Weights of a small image captioner: decoder width 256, decoder norm rmsnorm.
Rows from block 3 of the text decoder of a small image captioner, named by matrix and row number. Rows with one number belong to one neuron. Each number is 128 + 24 x the weight over its row's rms, rounded and kept within 0 to 255. All counts start at 0. Numbers have three digits each.
After each neuron's rows are labels from the 100 texts, of 14976, where the neuron reaches its largest size: "tokens" is the input token at the peak. Only what is clearly more common there than usual is listed. The data: regions of photos with short descriptions (Visual Genome).
# gate: MLP gate (decoder.blocks.3.mlp.gate.weight, 512x256), inputs 0-127
# fc1: MLP up (decoder.blocks.3.mlp.fc1.weight, 512x256), inputs 0-127
# fc2: MLP down (decoder.blocks.3.mlp.fc2.weight, 256x512, transposed), outputs 0-127

gate.192:131099141109146162150133145175137099131151154099122111170160114120062089166069126111147099118103140103116173116098135082147132116126127101161158129116122146104118136158125134135110150132135117142127109156104095143126164162101089135122144102138139138148178153141102124114107165123130103131105120150122099124176158105104107099107135080120108152135119123065160140101126110131151118104111
fc1.192:104146116148124118110143130126132138076085119155100121141106135096092143118145111129111177129134097103140100170154150165136140145132131133126070126117106123146101160142115137168137125162120142127117137109125122130086106088098149120145101134138118121144140102104137148125112136136106142133140064106116192111130123132124160158179142159122140100115133179128155132093137142095141098098160
fc2.192:129099116142133136115066123106153171166149128120105156105071119106179097110119157188117144125117151145110116152122147143130132100116130146134138177127101108144113154164140118151141177124100120162116170151126126132171127118121161134124119148174088098145121145117142150141116115156092136149180136108119160153119132098119131128132120127174154139151164119107079126138086164157171136082134
tokens: "is"; "shirt"; "are"; "jacket"

gate.489:129160161116180138105097138127132148113122127113112163099145117111129138145132095161105110129107103133148113133109162098139143153167153117132158138151085134131179101117120113120110128128136120145125104118092096150145091125151142120110158123106112136149098114092113118105139144162137154112134117143127120148128144136143123113149167118083112097163143151106180140105130143126138119147132
fc1.489:127092118120134154144144095106124128171087113147152108118118091137119109130140142049126130125123157129139147111141107159129116102076093136141124098101141138101095133117108127152135144128125156107165138157152132102140143132103101140126059148155123117097167121110100094111117139131137175168095135133121119122094095108093136133094102158128118164125121124132092100147130136106130158105126
fc2.489:129074130135117128154134126160124092121154128136100104131122117109127108131133135075151130166095114109140117109086172117145129110073077097143096146096168168094094144094128154098135127076162158100116168161154122154140132106130108142139099130157126093137138123153159096122133129122158097181138145161144110090084100105125101101123075134149156118131126124117122057158068098149097130104093
tokens: "cell"; "flip"; "roman"

gate.215:105108136161122124132095093134137137112156122159129138091141134053166140167133125122158097085134151098113114118111104133181133133061131093133076165119122097142136115104120106127119120134121150146095122114132134148147138104105131124116128126134103127122067146113140140085103105159117124136150102094092147140121124117155148136125100079102111083164141131110109139169096115083129147087099
fc1.215:128102126126160113125158170103147139117075126143079107129115119176116109142125125161096135170134118133137108085165141116098170157207127128148150124154130137152121144128138164132131147132107110100109099158138055099129142137143124094156136111131123116091170141139111135140115133102133106065100151125144104133116141152130135138122124135137165161130122104174128150078138122132120104128146
fc2.215:160145099097126164131152105165166101118112122131112140158123173144161124122123135134125140153093098102126168126156130105137115097199114140168099109103148187143176150113169099132120109125121168131129140157164106119136163093106166141152111112126157126124172122133124129131157127129149117134130119145137112105116152148159120120094117168130164176135153121119150126037156095102096137143139
tokens: "on"; "holding"

gate.25:073133120116147149152137149093129155148137150126109167063166121137117129167101134154099106144142102099101115085135093165119140123159170136174112128118095146098122144129155129152130132136103140104113108179098145150143129095097143133117126136124084139125120112119154130133092099170155148157115151128148153131121142140126170126101133118169155127094134130156146140139102166135120141161096
fc1.25:094150098139125108119112146107139148099113132136137116103164131126153135149144137114109130148198127110129116129122097141169147124143112149145144139124105165133159121174163096119149127133082148092109110121124154138140159099100141124133094106152093139131093071129117116102073147114126083121099181112166160111114131117150152094101132140160118122173127146153164114165121152122095137135152
fc2.25:087098084119122108098112143145163134101155197119157124138128110135122107147104127137138125137139167133142097122136084099135141116102127106186157116119187137118132108106152171088122131099151152134097150134131107102120115127123146138109110137119155096120153135124130165130154113158127110132119122104138141131151161131151103137124065085098119111145173101102175129118118111173152101144159
tokens: "on"; "windows"; "lettering"; "stripes"

gate.293:120090126071116128137138078148172100097107110119099095098155096096118170133174150135121135194091091109165134148148124138140157133122081105116125146139145123117140156155113136086107125170167130098080122159148095119117139101148115161146104143101121117132149122101087114124128117124121134155130102139123126117105160147131139133093183110125147163117152134118159171134080131150140149130100
fc1.293:145105162118148181112130152158161129122168112133147141149111155114138111170102142141134116141136106136088141132097098141149112142135116135153158152098155166136119188124115135085136085105094136123122099084142121158140115127161119114109123057172135125119114116150152104149133116096124093109131105142157132133144177145157090142160080156119114119140112169128114118140154104189117130152120
fc2.293:130127130121118150144130152181169158117147143122086161146158094136125131116130119135161109147092152087110114154095134123109090169139119148102121119107160101111147116147132159135106126095141165130109080117146131081130117110144164143163095104162144111109119116157108144100119128126151094122091129169128158086077166185168112131144136106143118130173122140100166156113116139119088127148116
tokens: "on"

gate.243:154121128129138113140171106152116120101128109146101136105106123123123133135084163183109129103120136154120100130133121134102080155122138099142073127075161113150108126127156085104086138119124088124098093105133148126166137172094146085118083116118120137157151109105139129123144142144143120083125108122125165172132102155084120150108082097137078141179114124099054128130162191136119130180160
fc1.243:162135136107131137124148092148121106124126115140104130096128130126111095134101115153151117099121129144142143131128138119162132173126184114137157103081165146202114111119143124091084163135089118154105155169141118173144116133103176158159118155107147144149147130131100135121149139168099124125142154136142140131151102103110104155072149105153074116109137127111054116138148140120162107124121
fc2.243:154117137110141122119176111135098164072135098100146098123169136111136105145080112119149115080136143112108080160135127091082172133134122125152110118092113119138144142137125104102120133129098147104122177148123084140122080114172129111133122147147113138124129146109161128104123121133106161124165110135198149109140105118110114142149105134137138106088179139106146093105152134129136161177160
tokens: "on"; "cell"; "the"

gate.231:138155067080132133125102109122118106109106151111141149105113108149124073148129146127116125151089145099145106132138119139161148085152170151143132182121117146157115129130144115157180095116089159180132142133183159086107119153167125109153107150141183119126164184105152152118100103096094112170089129130143143137087125145119092154192150119139134162114123125143106137101136144128152129100115
fc1.231:091112151129103109126138155142100100150099129119091136169134132164125136122154124161106104130158103114114131121088096123161114151111119150120097136147109121077099123110116144110106138132121113130104142136113121196136129117167093140124147161109113124085073115111140144132094157127170106093135120105119094123174135115151114099117146157136190101119129138109125146145133095129130113125167
fc2.231:114125106144089165161147138170095112167173157119141127137128124094071130122108146142152089158085112137127132131133150132146125102172112166100126153122129094142100123122113142150149122143127132176136112115130121123121099170132129127143104163131126135137145136139135087119141113138192104104152149118167113128126141143123153129144095133134088107098149156129081164112143161162161131153156
tokens: "is"; "parked"; "laying"; "sitting"