{
  "dataset": "regions of photos with short descriptions (Visual Genome)",
  "encoder_norm": "layernorm",
  "encoder_norm_position": "pre",
  "encoder_num_experts": 16,
  "encoder_patch_size": [4, 4],
  "encoder_conv_stem": true,
  "encoder_layers": 12,
  "decoder_head_dim": 64,
  "decoder_fused_qkv": true,
  "decoder_parallel_block": false,
  "decoder_cross_attention_every": 1,
  "decoder_tie_embeddings": false,
  "precondition_frequency": 10,
  "weight_decay": 0.05
}
Rows from block 5 of the image encoder of a small image captioner, named by matrix and row number. Rows with one number within an expert belong to one neuron, the router's apart. Each number is 128 + 24 x the weight over its row's rms, rounded and kept within 0 to 255. All counts start at 0.
Before each expert's rows are labels from the 100 images, of 14976, where the router gives the expert most weight on average: "strongest on" is what is common among them. Only what is clearly more common there than usual is listed. The data: regions of photos with short descriptions (Visual Genome). In brackets: how many of the 100, against the usual share in percent.
# router: router (encoder.blocks.5.mlp.router.weight, 16x192, trained with AdamW), inputs 0-95
# up: expert up (encoder.blocks.5.mlp.up, 16x48x192), inputs 0-95
# down: expert down (encoder.blocks.5.mlp.down, 16x192x48, transposed), outputs 0-95

# expert 8
strongest on: text has "sky" (74 vs 1.8); text has "blue" (46 vs 4.8); text has "clouds" (42 vs 0.7); text has "white" (37 vs 11.7)
router.8 [ 92 170 107 150 131  89  97 139 124 121  81 155 147 134 174 110 146 143 152 103 124 138 127 143 137 125 134 134 129 145 109 134 144 122 170 176 145 105 149 128 153 129 136 140  56 130  80 113 128 122 143  91  73 120 139 139  89 150 113 108 106 127 151 139 115 154  75  93 130 105 151 109 150 140 119  95 148 138 127  61 128 143 107 118 132 139  90 118 131 130 157 153 145 121 146 155]
up.0 [158 154 141 145  90 137 116 137 164 140 117 128 113 142 144 104  87 149 104 114 176 111 104 132 101 121 157 103 121  57 155 124 153 160 110 137  96 129 166  96 149 156 105 158  56 132 137 119 153 121 119  98 134 162 115 108 196 133 110 125 102 107 138 156 134 115 155 113  78 131 137 125 107 124 130 173 134 103 131 135 138  85 135  73 158 118 140 124 125 120 122 130 127 142 162 163]
down.0 [156 127 145 135  95 169 172 174 139 142 107 116 123 101  79 161 119 155 149 123 121 190 140 151  96 123 116 127 142 150 101 176  92  98 148 128  99 140 145 119 166 141 132 137 109 127 139 132 122 121 117 141 128 116  98 139 146 145 147 123  99 107  45 132 107 118 159 132 154  99 116 129 116 110 128 111 160 112 130  77  82 116 117 121 146 139 128 132 126 130 156 146 118  91 126 126]
up.1 [132 115 113 117 155  98 117 140 115 100 147 169 108 139 119 109 116 145 140 133 111 127 142  71 159 103 165 153 126 159 105 157 129 115 158 154 123 112 139 114 147 107 101 120  92 112 124 141 100 100 130  82 111 128 103 170 142 109 114 152  91 133 130 121 138 140  98 137  81 134 141 120 125 132 181 111 155 110 123 113  91 105  56 110 149 177 127 130 118 124 152 108 143  83 108  88]
down.1 [128 102 135  79 149 194 118 115 111 159 140 140 124 101 119 160 131 156 144 154 145 134 173 140 166 127  97 115 132 128 164 130 113 143 162 179 128 156 161 118 156  95 118 148 170 158  95 100 122 161 153 128 135 159 122 123 124 119 150 149 175  94 137 108 138 128 122 124 129 110  97 120 100 144 131  90 110  96 144  58 147 128 112 129 112 119 137 100 141 141 130 132 131 113 129 137]
up.2 [130 129 147 130 142 172 114 169 115 158 135 124 142 109 171 195 171 124 124 131 102 138 155  83 174 151 112 140 164 113 146 143 115 141 135 115 142 126 155 149 175 124 110 131 112 137 130 128  90 139 122 128 111 137 154 120 107 141 123  77 125 130 100 134 129  95 132 148 117 123 129 102 128 170 109  99 130 122 101 142 177 126  86 150 152  86 124 117 130 105 128  94 140  67 105 115]
down.2 [142 112 136 116 153 136  95  96 108 123 145 140 118 120 120 121 135 105 139 109 129  91 132 134 113 140 118 109 144 124 146 107 159 130 161 121 133 133 108 132 180 141 119 145 124 123 158 101 125 145 100  87 107 131  91 132 122 100 130 143 130 108 144 136 125 145 113 104 162  94 111 151  96 140 111 128 144 114 150 147 109 118 133 166  93 107 117 130 129 111 152 127 111  90 159 167]

# expert 1
strongest on: text has "yellow" (29 vs 2.4)
router.1 [105 148 109  89 127 154 124 104 104 114 183 161  86 148  75 129 106 110 113 134 134 100  74 156  79 105 157 127 172 119 144 125 122 103 152 133 173 112 111 124 114 124 163 109 148  95 115 138 107  96 134 114 130 119 118 139 114 112 149 133 162 130 146 151 151 110 169 134 147 113 111 128 110 187 132 111 163 160 146 119 150 121 164 125 133 124 104 127 120 137  93 108 124 147 114 110]
up.0 [128 146 143  99 185 144  82 127 111 176 166 111 124 109 169 150 105 191 108 132 133 143 129 102 102 132 125 132 136 129 102 147 108 144 140 140 129 112 158 159 146 122 111 101 156 114 108 116 146 143 135  65  91 128 119 116 133 150 105 116 120 146 138 117 131  72  95 132 134 107 113 128 141 117  90 138 149 140 102 131 135  95 122 164 121 155 118 121 165 154 105 114 133 108 116 139]
down.0 [115 142 110 110 144  95 177 141 111 109 133 123 136 103 143 159 129 119 125 153 140 134 136 125 120 122 166 127 138 144 129 125 148 153 146 133 145  93 137 156 158 114 128 123 159 149 127 118 111 119  76 124 165  96  88 109 106 140 139 124 106 167 146 119 160 120 137 108 101 108  64 128 115  98 166 118  89 120 134 151 119 210 133 156 119 138  91 165 155 101 118 167 149 169  99 143]
up.1 [124 128 136 146 111 151 138 157  95 119  74 163 171 121 156 125 127 117  86 126  92  99 131 128 103 140 135 129 144 111 139 110 155 111 125 129 127 136 111 112 121 140 120 150 112 176 140  71  99 161 141 144 146 128 148 131 148 130 124 131 136  52 147 120 158 132 165 167 168 103  71 108 120  96  97  90 117 137 164 140 160 114 130 137 144 168  99 107 148 125 150 167 129 152 122 139]
down.1 [137 134 132 105  96 102 117 136 121 149 137 174 117 201 136 156 148 140  99 158 131 129 158 154 131 152 103 143 107 140 121 157  87 117 143 137 140 143 132 146 165 149 159  99 121 144 161 105 150  85 119 116 110 156 154 149 168 138 139 164 160 175 168 151  73 145 120 105 118 109 137 111 140 130 130 125 151  99 115 118 120  91 107 110 116 166 122 121 159  83 122 108 142 175 151 128]
up.2 [127 123 138 116 146 145 105 100 126 172 137 153 115 110 130 123 116  94 130 119 138  96 105 146  85 158 107 204  89 131 135 147 111 199 128 144  94 161  67 111 125  93  99 117  95 143 148 126 141 130  95 130 107 161 160 137 158 152 113 102 127  98 132 128 142 104 136 191  92 138 130 128 103 125 120  97 158 111 126 125 118  88 148 151  67 140  92 100 130 130 177 141 127 103 142 137]
down.2 [102 121 114 124 159 113 194 141  89 135 124 125  97  97 135 116 130 146  97 104 135 140 104 153 152 121 140 122 105 139  88  84 146 122 110 128 146  96 122 144 129 110 100 130 167 130 156 133 103 127 166 138 103 129  71 128 163 126 147 148 121  90  70 158 135 135 137 150  87 130 133 117 157 126  83 108 157 111 128 108 124 174  85 168 147 116 152 156 134 129 139 133 116 130 146 108]

# expert 10
strongest on: text has "green" (34 vs 4.2)
router.10 [144 127 105 152 164 178  81 128 116 110 136  87 135  95 129 102 107 122 150 115 106 106 178 122 122 109 128 106 106 137  87 125 108 120 123 142 106 151 139 167 147 152 151 112 124  93 103 167 142 127 131 134 120 104 133 110 176 106 108 148 138 156 154 130 120 154  89 107  90 131 152 165 130 133 107 130 126 150 137 157 116 143 127 126  82 141 140 156 160 107 112 130 113 105 100 110]
up.0 [114 164 128 132 129  80 143 128 109 115 144 103 162 129  93  71 106 126 125 134 156  86  97 134  68 131 144 108  97 129 115 164 141 139 127 111 122  96 159 135 128 112 128 158 125 133 105 141 110  98 170  93 139 161 104 138  93 123 108  74 153 125  94 123 139 150 171 120 140 158 157 162 115 129 142 111 106 103 119 130 114 144 106 117 114 115 141  74  97 161 138 131 134 158 122 147]
down.0 [146 178 119 106 125 184 138 121 129 135 123 144 142 123 116 147 145 134 116 146 124  89 134 143 135 115 141 149 116 137 115 124  97 129 133 138 121 119 124 149 136 124 178 136 136 104 181 153 167 171 164 143 147  97  67  98 154  93 102 108 150 142 132 121 181  97  99 131 120 159 152 114 124 172 121 125 155  93 109 128 146  93 152  92 151 148 124 122  93 128 122 148 142 111 138 172]
up.1 [ 92 131 183 176 148 126 138 164 120 124 110  99 151 133  94 123 118 105 158 143 159 128 115 114 167 121 143 129 154 126 139 111 132  98 110  97 173 105 117 109 170 123 135 132 146 120 138 105  96 149 162 136 103 122 141 166 126 125 152 133 157 132 101 145 115 117 128 153 111 144  91 110 124 110 161  63 144  98 107 118 140 143 137 102 158 108 137 115 151 143 116  90 130 136  78 126]
down.1 [119 150 134 121 129 128 151 101 146 141 145 138 151 129 112 148 163 127 169  93 142 126 131 131 159 134 110 169 129 158 131 104 147 133 146 126 118  94 136 131  96 134 105 139 133 140 127 135 196 140 114 123 102 110 152  89 102 130 110 155  68 114 136 162 102 132 114 127 148 139 151 139 132 181 133 152 131 155 122 157 125 136 129 120 120 107 144  77 126 126 130 167 149 177 131 120]
up.2 [152 130 106 147 117 127  98 146 139 109 123 113  89 169 130 140  91 110 112 121 108 106 154 113 187 138 133 138 123  87 115 134 169 127  90 132 152 144 104 119 179 149 121 140 107 116 150 125 140 104 114 144 135  97 125  91 126  84 158 139 133 107 134 106 121  87 130 149 132 132 134 140 101 126 142 124 102 108 158 148  96 102 143 120 101 174 160 157 104 170 144 154 150 104 122 135]
down.2 [111  99 108 152 148  73 147 113  82 157 142 161 122 116 117  90 128 182 125 139 132 127 131 164 130 149 139 180 139 144 118  96 166 167 104 165 150 143 102 129 126  79 128 109 103 166 145 162 122 107 113 109 148 130 184 113 134 136 129 145 167 113 127 114 102 118 117 133 128 143 122 110 125 141  96 116 104 110 135 106 116  94  99 135 142 121 137 114 130 154 113 136 106 196 118 129]

# expert 7
strongest on: text has "water" (39 vs 1.5)
router.7 [128 169 112 101 149  98 152 147 155 154 141 133 123 128 148 128 178 137 138 160  94 138 139 116 104 126 114 143 142 165 158 135  99 104 148 111 164 134 105 140 153 108 134 134 130 125 161 121 145 137 114 101 117 108 150 164 107 132 108 123 159 137  89 108  81 110 109 134  96 177 128 129 149  87 131 167 116 138 147 156 158 161  87 167  77 131 149 102 156 143 113 122 132 155 131 146]
up.0 [171 119 109 157 158 111 140 140 150 155 133 111 147 102 101 182 136 109 146 179  92 123 125 111  72 153 153 103 127 113 121 155 148 133  98 101 109 179 142 127 120 158 170 142  69 132 164 138 103 110 148 138 136  83 115 134 112  79 156 146 143 137  99 146  89 119 125  99 155 144  57 142  79 123 126 125 140 120 127  91 150 147 129 110  99 147 168  81 147 117 127  97 134 101 104 128]
down.0 [154  80 124 131 133 140 150 113 130 126 130 110 119  89 122 166 123 135 106 186 102 119 157 114 127 119 122 115 120 117 116 130 100 113 152  89 115 143 147 116 165 110 115 146  91 184 114 146  84 145  94 107 128  77  92 149 148 182 140 116 109  79 158 131 130 122 112  88 112 152 112 119  87 138 132 110 167 124 132 120 142 122 147 122  96 132 112  51 138 167 104 122 148 101  99 139]
up.1 [131  82 124 133 164 131 122 125 117 148  94 109  91 136 155  91 158 142 145 126  95 149 121 177 151 119 101 101 127 130 157 171 104 158 130 133 147 108 156 165 161 154 145  81 122 146  77 143 122 110 107 149 128 135 169 158  87 131  75 162 152 132 146 152 131 132 149 103 164 130 132 121 127 148 115 143 132  73 117 152 142 111 149 126 158 118 136 174  94 122 104 108 119 153 134 110]
down.1 [149 156 107 132 128 143 114 140 133 107  86 133 122  78 148 152 133 184 104 119 126 166 128 162 185 148 137  88 159 102 118 114 132  92 148 154 128 144 104 111 125 148 158 151 105 127 117  85 114 113 123 150 100 143  79 164  80  94 150 111 103 143 166  81 100 141 108 120 138 147 163  95 120 118  96 112 114 142 126  97 111 150 133 151 152 131 139 127  99 108 157 125 147  52 181 112]
up.2 [145 143 172 134 103 133 125 154  97 125 116 126 131 143  97  88 116 140 140 144 115 134 125  84 113  84  77 133 117 123 175 117  96 119 135 106 141 112 131 179 151 173 125 138 144  98 133 142 138 144 158 113 149 172 151 166 212 126 132 148 168 138 130 124 116 132 176 123 122 123 137  98 118 156  87 118 153 100 120 151 116 167 121 115 134 146 141 112 119 143 118 114 102 115 121 153]
down.2 [127 120 134 134  99  99 106  85 121 134 135 122 138 113 112 111 138 168 124  97 112 136 154 135 128 126  95 179 136 119  66 119 185  92 130 119 139 108 142 133 140  88 184 117 137 122 127 118 153 112 153 104 118 112 147 109 123 123 186 182 100 183 145 131 195 115 137 157 118 147 151 132  96  95 158 100  91 118 115 121 135 106 134 143 104 153 150 154 129 100 104 119 171 120 106 171]