Weights of a small image captioner: encoder layers 12, decoder layers 8.
Rows from block 4 of the text decoder of a small image captioner, named by matrix and row number. Rows with one number belong to one neuron. Each number is 128 + 32 x the weight over its row's rms, rounded and kept within 0 to 255. All counts start at 0. Numbers have three digits each.
Before each neuron's rows are labels from the 100 texts, of 14976, where the neuron reaches its largest size: "fires on" is the input token at the peak. Only what is clearly more common there than usual is listed. The data: regions of photos with short descriptions (Visual Genome). In brackets: how many of the 100.
# gate: MLP gate (decoder.blocks.4.mlp.gate.weight, 512x256), inputs 128-255
# fc1: MLP up (decoder.blocks.4.mlp.fc1.weight, 512x256), inputs 128-255
# fc2: MLP down (decoder.blocks.4.mlp.fc2.weight, 256x512, transposed), outputs 128-255

fires on: "red" (7); "black" (7)
gate.473:145125161153136146135119095176168147105070079108161129107172115134184121122085126179111099149135142137135126136107173076126104123163084142157099161189114069094068086138141107115121154204138093115130129111138097136098108214139092101207102163099169073176143157141146064094123153175163076133076098112086090140095143117077135112124140135112134108130106164150154136093167130117073083097148
fc1.473:159108095098114100186144137146132157141196167071163105136155144091132161126119086107080165148098153107109073181090122174134131171069158080110157113110119106089092144147126117188124092048110156151090126092118125152123104113088175141109140163131095154145156120097111216102137063162194142151177164132200183141172121188136168150210084119077110124118146132093115152159152181100107109117129
fc2.473:104245127174165153135213139108088153141159154164181135177169117158147098099150144079111141124085133145102075074108106145131119168167163128050081141111080125140102189123089055150105148141138156160167131121073148118121138094110169173113124109165145118069136157111094128147122148135154154124108148182152134061138149119117121089109096124205122109152155157130052154138046166141196121162113

fires on: "black" (45)
gate.3:149121130151165129118111168107083140158175140098197106158160120195088117197166092102085138101109109111152147172081109141115190077160118149119114179078081094166159127147139106113154116140135131123113105113064080158159130101153110148142165100102172135116057149156086143102108175122118124155091088150110178105162185128105140159156157100149105142092137170161046178140173119149116130133108
fc1.3:102130149149103139196160081097218115120112180150092052084153118081146108102114132122206107177107142189123130080113122102126073104142123112147117061137130147118077126127111143160138171171109058097188149169183193134081140119119125088100120152201094149152161143094107148136115077110155133141141247130139067119095080128139119087121099090157111104137088090086175098187125104101106141111166
fc2.3:168126080184147072166119148147089046045045131128080109103126124159132160137125100145147182107129145115148117130166130162166120166214096125110083152173133132149120142113108066166174090129095074128110143125130089184094168179115111099136154156126147114146163104125133153138122107131089110152161142110106114119114162100138106108152086115105133089191128122106140113161116144103147124144233

fires on: "black" (22); "back" (11); "broccoli" (8); "this" (7)
gate.233:114088087144126145156129109142079108120142084112119163093133143138121115160112179117080150151194111124172079122119108123097145107157149118162106163099128096114165123170139149125136111136076106097125125123134120090109098186139139126121205110123159079172117143149130145176114100174087130099136167114160163145167064103153146139121095094116108163125143155097094109073186187148144138134146
fc1.233:171101147164112103139091126138116136141109157108129161159150112109106157131158143130100136151140161126092158162086102122138125122101126096148097048166161072109106159121140148135120137174177140152147123123178137130104140116103175123144179104135081108139158118141096095132105099165058163130147116053104084165071133100180078086166116115114200172150142092135191125093107069150132166128134
fc2.233:157139119101078131131166142162135117150135109099084070160168160161130138158108140092155134128080072074128108149147155069166159180092097196115093071127116155103135171103105097103121151077146148119128084168123125076115134061192132125163138135137082079120139098163129128107066194137124090072095115064115161169171101110102134136186150138138139150085132102172141139169082153157128109139138

fires on: "red" (23); "large" (15); "white" (12); "man" (7)
gate.149:113114107126102115056150116151166133155113150148092079173089164129099122164126108080129140143093080185154177112220186148165142152134151174127088121169114122121097110105103099141131145130135166153110100188119111140112117132169136178121171103100078118069167113202101130183134131155121126099121086162181101027085082156079127155143120130149125158089111092095168102162093111152174105175100
fc1.149:078080175088107105116147097143147088132096100123131175158121059172125115112132086159126139111078128142131155163119111120100174181142083107148109172163137148087092103088135149136100132103194171164149134114113170073148145129169121137161203118035147160053119103156086157123105128182115189111127163169150202095122148115059153138130117114129128133091178079155105124145097156128115180111145
fc2.149:094153084083092101121100108095107144098104083122099149071175146064084073122148163088153131088107183096091066134152116201122144136153143073160196103114121138158166188091110102122127145094156139141132150147112145092094118150133192190150125080054139061106090113149143137136139216111124186120095147118136065100137146137123164126125092180113128165112084152129101098153088115215102131054120

fires on: "red" (22); "american" (11); "colored" (8); "hanging" (7)
gate.427:137116129154156075141145072157080129124083128146116086121178103114102107130121165112104101104127129091161084168151102115182130124101156107153136093149146144141137095090131121107131144044115171182092148119119109177146116160089118106114148145086200136115175094147168076158126094197069145153074092106124131122110120143093110127151181166123159102092102098143070084122121137178134165087183
fc1.427:117149056112166156095111129067136153165147200079096189169128140116166126113164129210177084155134105171113100147118142147077184113124086140140083205079117147134132118183176103157140114175106085133118117099152205125138115112133121086131123111102075133147126157095049140126112164096126130107106094124107124097100161012156089131198149146110149113100163119162164120137148100112061133100073
fc2.427:125116115133124151085121129142167155107134185115137110142201166082169119102130190119080083158142146219128144171129138115110113108158083145207130130161070169094082116168146133147131175152165131083100134184167112121153132135148144160111173099058105184093145137104103150120112088164081184133127102194151093111100196104075147158164168080115134095071100079182107118118139124106145124123120

fires on: "red" (18); "is" (15); "and" (8)
gate.417:160071136099135030129165133149122129169128110057137112102099129205147136134125172096143119139058139160091130124069090154135124164132127180063166160103188096118121083129111078120134179117115146118141178128130099121095173102155172143090047142107122136201103112141154111179052119136089104140165138130163149155165125134069138161156110130187148122125137129128073098143128126138136177116153
fc1.417:159084087132139155148170133211151074129072102100103078108139168114145131121182200182069128154115140172075149130175116088145102176164166161112123119150154124166097123157161097128097117140170110109145141107142133162111061086156170150111121160140105132127102063125172150200057177130137123131178179136141090157119067088068157187046108169145172119173147173119098133156136085092132177143124
fc2.417:088132168162069102156124088130092152117135179075080110128138161131100087103133111164070077113139121105148131086095138111156164075111165178113148182131156086116101065171137116160099156112141163101130153223109162144112129113151092067079104085133170117141129145127089150108201191097155170131182105139128152137144120085121113109080145131146154138137138151139147072077073125136131119062072

fires on: "red" (24); "stop" (16); "front" (8)
gate.140:103100102097147127148130125109093129121154144087175114171149117152123103134141109135123079156167100071119115143157114148208094115137142136141136092142094156047133150097063114096166123150088129147128134123158164130082176148078153091098206092126107148172144200125173067123140109143100086148108102146154160123096142173109179066104111177110115074102131139184172150164149134110101118143135
fc1.140:111127135122092149085128117203164054135129134149125157070139160092115125124160140094092134103101166154133113159079148118034117105171160110137130143127086144168140136120151152158124140096158069138097119176088053103124097165136150170141083157114154086128157093175091137145099145161138138098121173134117088161120105102176082150121130101131194147168118103131111109142126168112175111160100
fc2.140:106115084098117098052111069167197139115076143161134113102138137113108135116146105096064112085128127169117139146134080150130142140096079080101158111130211144130155199111137135123124160091103118154105147143143125117077189138134139158118116155119056124152099151166090132156112146086121165070092157138151165176147096066062165155125127152081101103123111169134202110140169115136172124135119